config = dict(
    codebook_size=1024,
    init='lecun_normal',
    residual_init='none',
    optimizer='nadamw',
    steps=17900,
)
Rows from block 4, named by matrix and row number. Each number is 500 + 25 x the weight over its row's rms, rounded and kept within 0 to 999. All counts start at 0. Numbers have three digits each. After the name is the row's rms in percent of the matrix's.
# convs2: second depthwise width-13 conv (model.blocks.4.convs.2.weight, 128x1x13), a 13 kernel
convs2.0 095:499492508502493505519502466460465464453
convs2.1 083:431472499493477480490481488488509514522
convs2.2 096:433488467490487482486498502531514496478
convs2.3 079:422482490493483479487495507510506492481
convs2.4 095:428483518493476503499500533479495487500
convs2.5 091:508499496487501503495500499508488463421
convs2.6 109:509507501508518513514530543525467453477
convs2.7 074:545519504527547538518501511500500521521
convs2.8 083:505513507496507512505497493516532541568
convs2.9 106:509506497495496479487496504474437456472
convs2.10 096:513498507525535542500477506544541512502
convs2.11 077:497479473462462467471478473473503495513
convs2.12 141:494492489496491491476470510560519473461
convs2.13 082:571532519507512505493513504514489479479
convs2.14 128:507512494462462507544537497493531523488
convs2.15 082:473489488515507496497509509519515524574
convs2.16 094:577528494499500519524508508490496505487
convs2.17 097:492511504505475487515517472510475442458
convs2.18 099:511508525535547533510477474478510528513
convs2.19 071:476477480519513483473489502468464458470
convs2.20 077:476492495469474459466468468495508521522
convs2.21 076:498512479493504484489523562548512515504
convs2.22 075:429470491498481472485501515507506500521
convs2.23 105:551530542529501486491477474502514487489
convs2.24 102:522510504496512517506475485502532565532
convs2.25 084:511493499502501506514526529496504526574
convs2.26 095:521486477490508492486453451512516474470
convs2.27 091:498493466448473516515508539535510498489
convs2.28 115:492492484502500508504481452458469463470
convs2.29 081:507497498492479465472479489514479461447
convs2.30 102:505498498487493476521541531549542505501
convs2.31 095:536507504510509494513527543532478462472
convs2.32 110:552510498511533530508532523525490485475
convs2.33 110:485503485495520507482491468449468527538
convs2.34 093:519491488511530518485543546476485526521
convs2.35 089:557528511513512507499516505484498481448
convs2.36 089:439495508496492510517488477468455487505
convs2.37 118:508508496497500494495504485457473535562
convs2.38 085:481496503488500502505494511514518532576
convs2.39 122:497499498504495521482522505444559497488
convs2.40 131:493492475479495497503485476471460453462
convs2.41 092:472482472461450470500497526507483499517
convs2.42 084:439490494472480490498479450496500501490
convs2.43 156:506500492497502493465436475531526518505
convs2.44 102:532518525529519513500471457463495526506
convs2.45 097:505485481487469470453473496505538527480
convs2.46 116:517512504498502507489453443492527535503
convs2.47 098:479491497497491497494505491488474467426
convs2.48 085:424489495498491488487487489482493527519
convs2.49 091:508510507501510516499489519494459436465
convs2.50 086:575538513505497498505522500489505497516
convs2.51 105:487498507510511508500495464482535555541
convs2.52 121:501502502504505511494499538438457528495
convs2.53 093:516503509505516496500490496515526543568
convs2.54 094:505504494500476472466483540529516542530
convs2.55 121:484507495500486479469491552557512498506
convs2.56 096:510498487495521491482489508519565545509
convs2.57 131:485491487477469461448464494511505509520
convs2.58 106:512522522501495485479499534556538521512
convs2.59 081:567511513522519513502512506507517527532
convs2.60 105:496523499487501491493508500499502545572
convs2.61 081:534514506502499499491489495497488469427
convs2.62 085:498485499498488506492497521506455440461
convs2.63 085:452493487494471470486497485483480465461
convs2.64 092:514516503502490492496510496475465450444
convs2.65 080:435474483496491491498495484511531523530
convs2.66 105:500496489489498502517547492472483533555
convs2.67 125:504505512495503501504530557541507477462
convs2.68 110:478491488493488491483501543558539510507
convs2.69 105:513531501498503478470443461512522497487
convs2.70 102:512495493485490481456456459460500501490
convs2.71 095:461486483464453458484506506498483484499
convs2.72 088:528529528536540528521532517511492495511
convs2.73 087:559521512479492500502495507515506527550
convs2.74 096:477516494489491504506507520487512551561
convs2.75 106:502494500508510496483523546462444482488
convs2.76 105:455473491508521524509548532513515498481
convs2.77 121:503518512500502518554538496509513540533
convs2.78 084:522530545542521506504494469475474509510
convs2.79 090:499491491504506519507512499493490458426
convs2.80 113:499509491488491500492492506531558554517
convs2.81 081:513492507501500505505480488537547527554
convs2.82 103:489499511495488487494497450438471513512
convs2.83 108:516502521516540491453502536518534521512
convs2.84 095:455479476478477472464485504520520524520
convs2.85 107:509504497491512525480450472474471470468
convs2.86 095:500498482495504516509490459491510456441
convs2.87 098:491521522517507478452447474484504508490
convs2.88 084:439480494485477468496504487480521500467
convs2.89 087:422491489494494479476491502505488498521
convs2.90 117:507501526519520509531545498453473489476
convs2.91 123:493490479487530553523481469494521524526
convs2.92 094:490503480469471480481488496502467452462
convs2.93 105:529521526499459455470509530515516506493
convs2.94 115:504491498505490461466510508501556542509
convs2.95 123:518518524527528543535525522519524516510
convs2.96 124:507490497506525541553510450486500490503
convs2.97 112:475492488489457484516550533515489506530
convs2.98 099:500493489480485484470463476462467458497
convs2.99 093:526518531528504499519535517490463457487
convs2.100 108:472492485469475516550502459484526504491
convs2.101 086:493477485477467463483526532540520514512
convs2.102 134:515524526523527531533531523518523523522
convs2.103 142:512510515520530537544537538516504504502
convs2.104 107:527501517509498498536546504466457477495
convs2.105 090:480479476503509501507527535534547534497
convs2.106 116:497507513519513490490498574514497538498
convs2.107 084:478497510505507491493495510523513526576
convs2.108 133:505503496488503515514429543494481515497
convs2.109 085:531509504509504491510498481490488471427
convs2.110 076:580506521514508518508489490511505503515
convs2.111 104:512506481486507488482472481543557525507
convs2.112 080:433481488480471482505522525510497481503
convs2.113 091:583516503514511506518498490497494492498
convs2.114 085:566511508528530531520499498486498494518
convs2.115 086:482494507504483494511503505508510519581
convs2.116 092:531507489497512504516539537525523527543
convs2.117 084:503486495523521493505537529527521528552
convs2.118 088:429467475477499505504502500514520511496
convs2.119 067:490482523507521538530532518537521534505
convs2.120 075:508499527494474497497492481476468481435
convs2.121 124:509527517513508500520553547493479521480
convs2.122 101:441456470483496502476479505517513505500
convs2.123 093:482498488501498493506510520547552547500
convs2.124 117:468488482511516496466523529521556493494
convs2.125 082:490504482481486478487521537531537519545
convs2.126 091:481503481483499503506487477509492454436
convs2.127 101:539520523542550532511507502499503505490