A small self-supervised audio encoder (BEST-RQ), trained from scratch.
Model: 0.519M parameters, log mel input, norm batchnorm.
Rows from block 4 of a small self-supervised audio encoder (BEST-RQ), named by matrix and row number. Rows with one number belong to one channel. Each number is 500 + 50 x the weight over its row's rms, rounded and kept within 0 to 999. All counts start at 0. Numbers have three digits each.
After each channel's rows are labels from the 100 clips, of 14976, where the channel reaches its highest value: "top examples" is what is common among them. Only what is clearly more common there than usual is listed. The data: read English sentences (LibriTTS-R). In brackets: how many of the 100, against the usual share in percent.
# convs1: first pointwise conv (model.blocks.4.convs.1.weight, 128x128x1), inputs 0-127
# convs3: second pointwise conv (model.blocks.4.convs.3.weight, 128x128x1, transposed), outputs 0-127

convs1.11:421387511435606552504497421413468444486542450472542443572467435485489452538671546451482514542496541509543600442557551476486490486466498538427449531492512421529554511552559347542472536471584459503462501530490481405485625450522532490517526514514482521529528495561487546486447524500531411546424529532529500536531534518460482535444434445528493489540466531488555415530499561570549481576502
convs3.11:511519509517467476462520535595497453539496493469513596449533505539465502532577527556502490513519490546618487474358539595573576557558578489537479554545495485498502525410511603521486492510460528478496491475471492502528502515585500579476532556511573566547545531498457557473484483444519476496432436571436398649453533511421609495510520579497572521528496511506500455558615439455430473440579
top examples: voice: male (95 vs 47.6)

convs1.122:494484576442611477454506592543539477500457450503527476538459452475512374454559488558505478445420576536522475543488497441391544493470537542423462487562507417482440521505455498651509546403469554438491482460508565526471591449419480479488481486478495461440493422580487530532483487414447589501467476519451511520471505515546548511535489453587509527439471446473519509511545634488366474488548
convs3.122:402534561382396575545485521514511550510431552438511509563527559522426480596523535503549503455578540548500488515466559503453456563523491486461487485488487506490490479491440527508519579497533421533427467458518494446531527553369577541450550532558520477545496404410546501499496415434506486550553489533548571568407494504408485534493463553414486519470553485460494619459506379510521431563452
top examples: voice: male (73 vs 47.6)

convs1.28:443562528491520512345494573493501560444423537555488571521519556425502498448489578515485407501475506525520586493476494547471473490475468468458531532436518456521568528588580496504539519475375523385418608540488604453479510566509450508530440475489519530504483541580573536490480401494537508508496498527514529523590421458466469387518498570415569576444501444508472585513519557471493466560502
convs3.28:487453571530445415436493441556500467535559539511461457556478479543560491472457547554456560506524496477491560501431508543587484467399442534515451491597476621556568537490529447607464517465532536434379535543608437529511542475470484548547504456483447375466512546512571439596494476456461493535513494472550493499461539454479564417547561517505527453455556428508512438496521622585546487542496
top examples: the word "he" (37 vs 17.3)

convs1.25:509517540360499493430449494557500503523600521511538518572541515560538455510542494527515520522555488409544572511515493524504568545415545531514488623513403570487506530538494523522505505514380382359563556468536540465512450486476444467502644496464587486420459597565517499546483550561476600466497503509554465560475517534492464502505478488545496550549561502448440496486427483544468410506491
convs3.25:531513482558570505572497471501529523524427476455497531555544521588516532534464530465495531518570554671504477565438523455533408529594459459495453506426501477500562525607536572473520510597475640522537594494497514424537489487442399568465557551472451536482547532515443538473441485417530573507506501463509469516492569581378494515496486477499553481506427462534530480506536405493400494446524
top examples: voice: male (91 vs 47.6)

convs1.19:538489547583519511533471496462496448598654521521452385517465451494571468516481495532472450510496552534551561418521519453508577466595522585509566517496463459531492535513624503525438471493593474509496685452543444521451476507471516532523530535528579520534457439504505517605536555519474479510526508364458438458485542554508485465501506537491518505478541468501538555531587419565485562571456
convs3.19:487426498529524550480563507564521534495517488510524533559508446543441561466657607481532495452509521577456471579465403499502396572494484547484529474535525417467554604498530459511412508512492558471513495381471580511455483504465507588436632540562475548492550542475461520445488499530482547607494479409511494526485517470489465531627490575510564537540487556514543513577471510513504502386526
top examples: voice: female (91 vs 52.4)

convs1.118:604439443549583553505452438518468475470476510562553496519457453660494567435544519525585584515502497532411466485474453557424481491675441561460402492516491482514552511549514514567448533549476470488505466507473490478463448523510497396470494450510496572488518460423575525455490509475452516529472438445496479518529501556484470525486612490561497527420566493414446576492469436602517539560502
convs3.118:587432513444432516482538459478516533381528558470513425495460496537509570516593518510536467579439517499451395447468554561528476523400512570538501474463566469518488443571480430483468467462542487495503421537549483550447523499481469454487504494434500486445518479560473440434564535490525513494456471416484391507473504583509476403429573490493599525520477598641534510533499524504498467346567
top examples: voice: male (77 vs 47.6)

convs1.88:519524499510453452627453438561487560491482542520471468462474528465464564453459521561567416481459492481571492537524459530452499515562481493507528455426506478514514477543489497560494539467469460544556562527599511451471536607461492482548627520510448446453469402495470487463485515471489513563470256505540465517489555463508499428517453599530486510546572555534539363530563496514519479516434
convs3.88:539573509556520540502572596635504407513499559503384498545397499487521507538538538434508691413475500508488481539449493552604438553491527455526517413432541549454476459561500591512537509570486492475531559488546449486502466573494464502448507457464526451464497505478525457520526511516542471440404409482536485461444516456519505510576493520514502479519522514519411467484515465524549487422645
top examples: voice: female (88 vs 52.4)

convs1.7:508508504485451517565425423488524518478425458505526525436499460468477452518538565480455614515510550485510516477468470506608441475451489492444433437541478445525471548501591516464470488515493471531521478445573477551518540528553520519605378498495527450501574472520509501499514380490506471530481507461552506529508514581486501591556409579453489471547588632539527496522658592621472588551510
convs3.7:504515522547462586538479584403516505455525539536427499527520468548521442502502475480564693466508497460468499502558480552466427505464527428505520521518525478495463548533480527513537536508561492519514561498437482456535443493527525470493530426498571423509480545508572504497547503491524568504550571524573452489484545350517456594550546478500504446572482431365566532387455509413503483612601
top examples: voice: male (98 vs 47.6)

convs1.62:459444513534438496498406361485515453504628454510536472488522461527515504509504438523536580484545434469463436557448510491515434454614468502495467417482535571485548439440465523485483495439642483479517582513408541531473489541562541554405538464562548424483424536554453490425501559551498554526488481482530588531491517489435555559524608487512479465481499621546553436459477442528538514557518
convs3.62:459608578378533485455524449550519522640413511468474605572546612457562520573463486567541471513528558517528505463445491486552482480502453480488491505445509547515578538476495492466437490451476487439515368476448506590499541445466535521460521559500400511574488497502478420559510566520445520597541537512512460506419548562476590537496581509514580592534490425527489491462546522525498519482572
top examples: voice: male (85 vs 47.6)

convs1.48:532509482463477504562446599514502523535431565542462566514476491481503526541596498467450520493523448453468537477453495546501527589560533409483511522528552452651537478234486568490493519479512486455546464512582507546519507390447504500460475458546589536555503558459503497472525444539472475512522613516474472458527519524502404511518480511507489430522529561550453554503475532469449457421538
convs3.48:433465477415498497506396429453504501553465539501632578498495480490477492411419490438494614526500455501518491487556501466457642392444591480522493642521483485379474555456514475469511488531490526510501604460444501514475510519553494444515539503500464488546495594539511468470466521494512423466469443495448528455517487492562564487381483539503501477517482471382579528476612511521494547556455
top examples: voice: male (76 vs 47.6)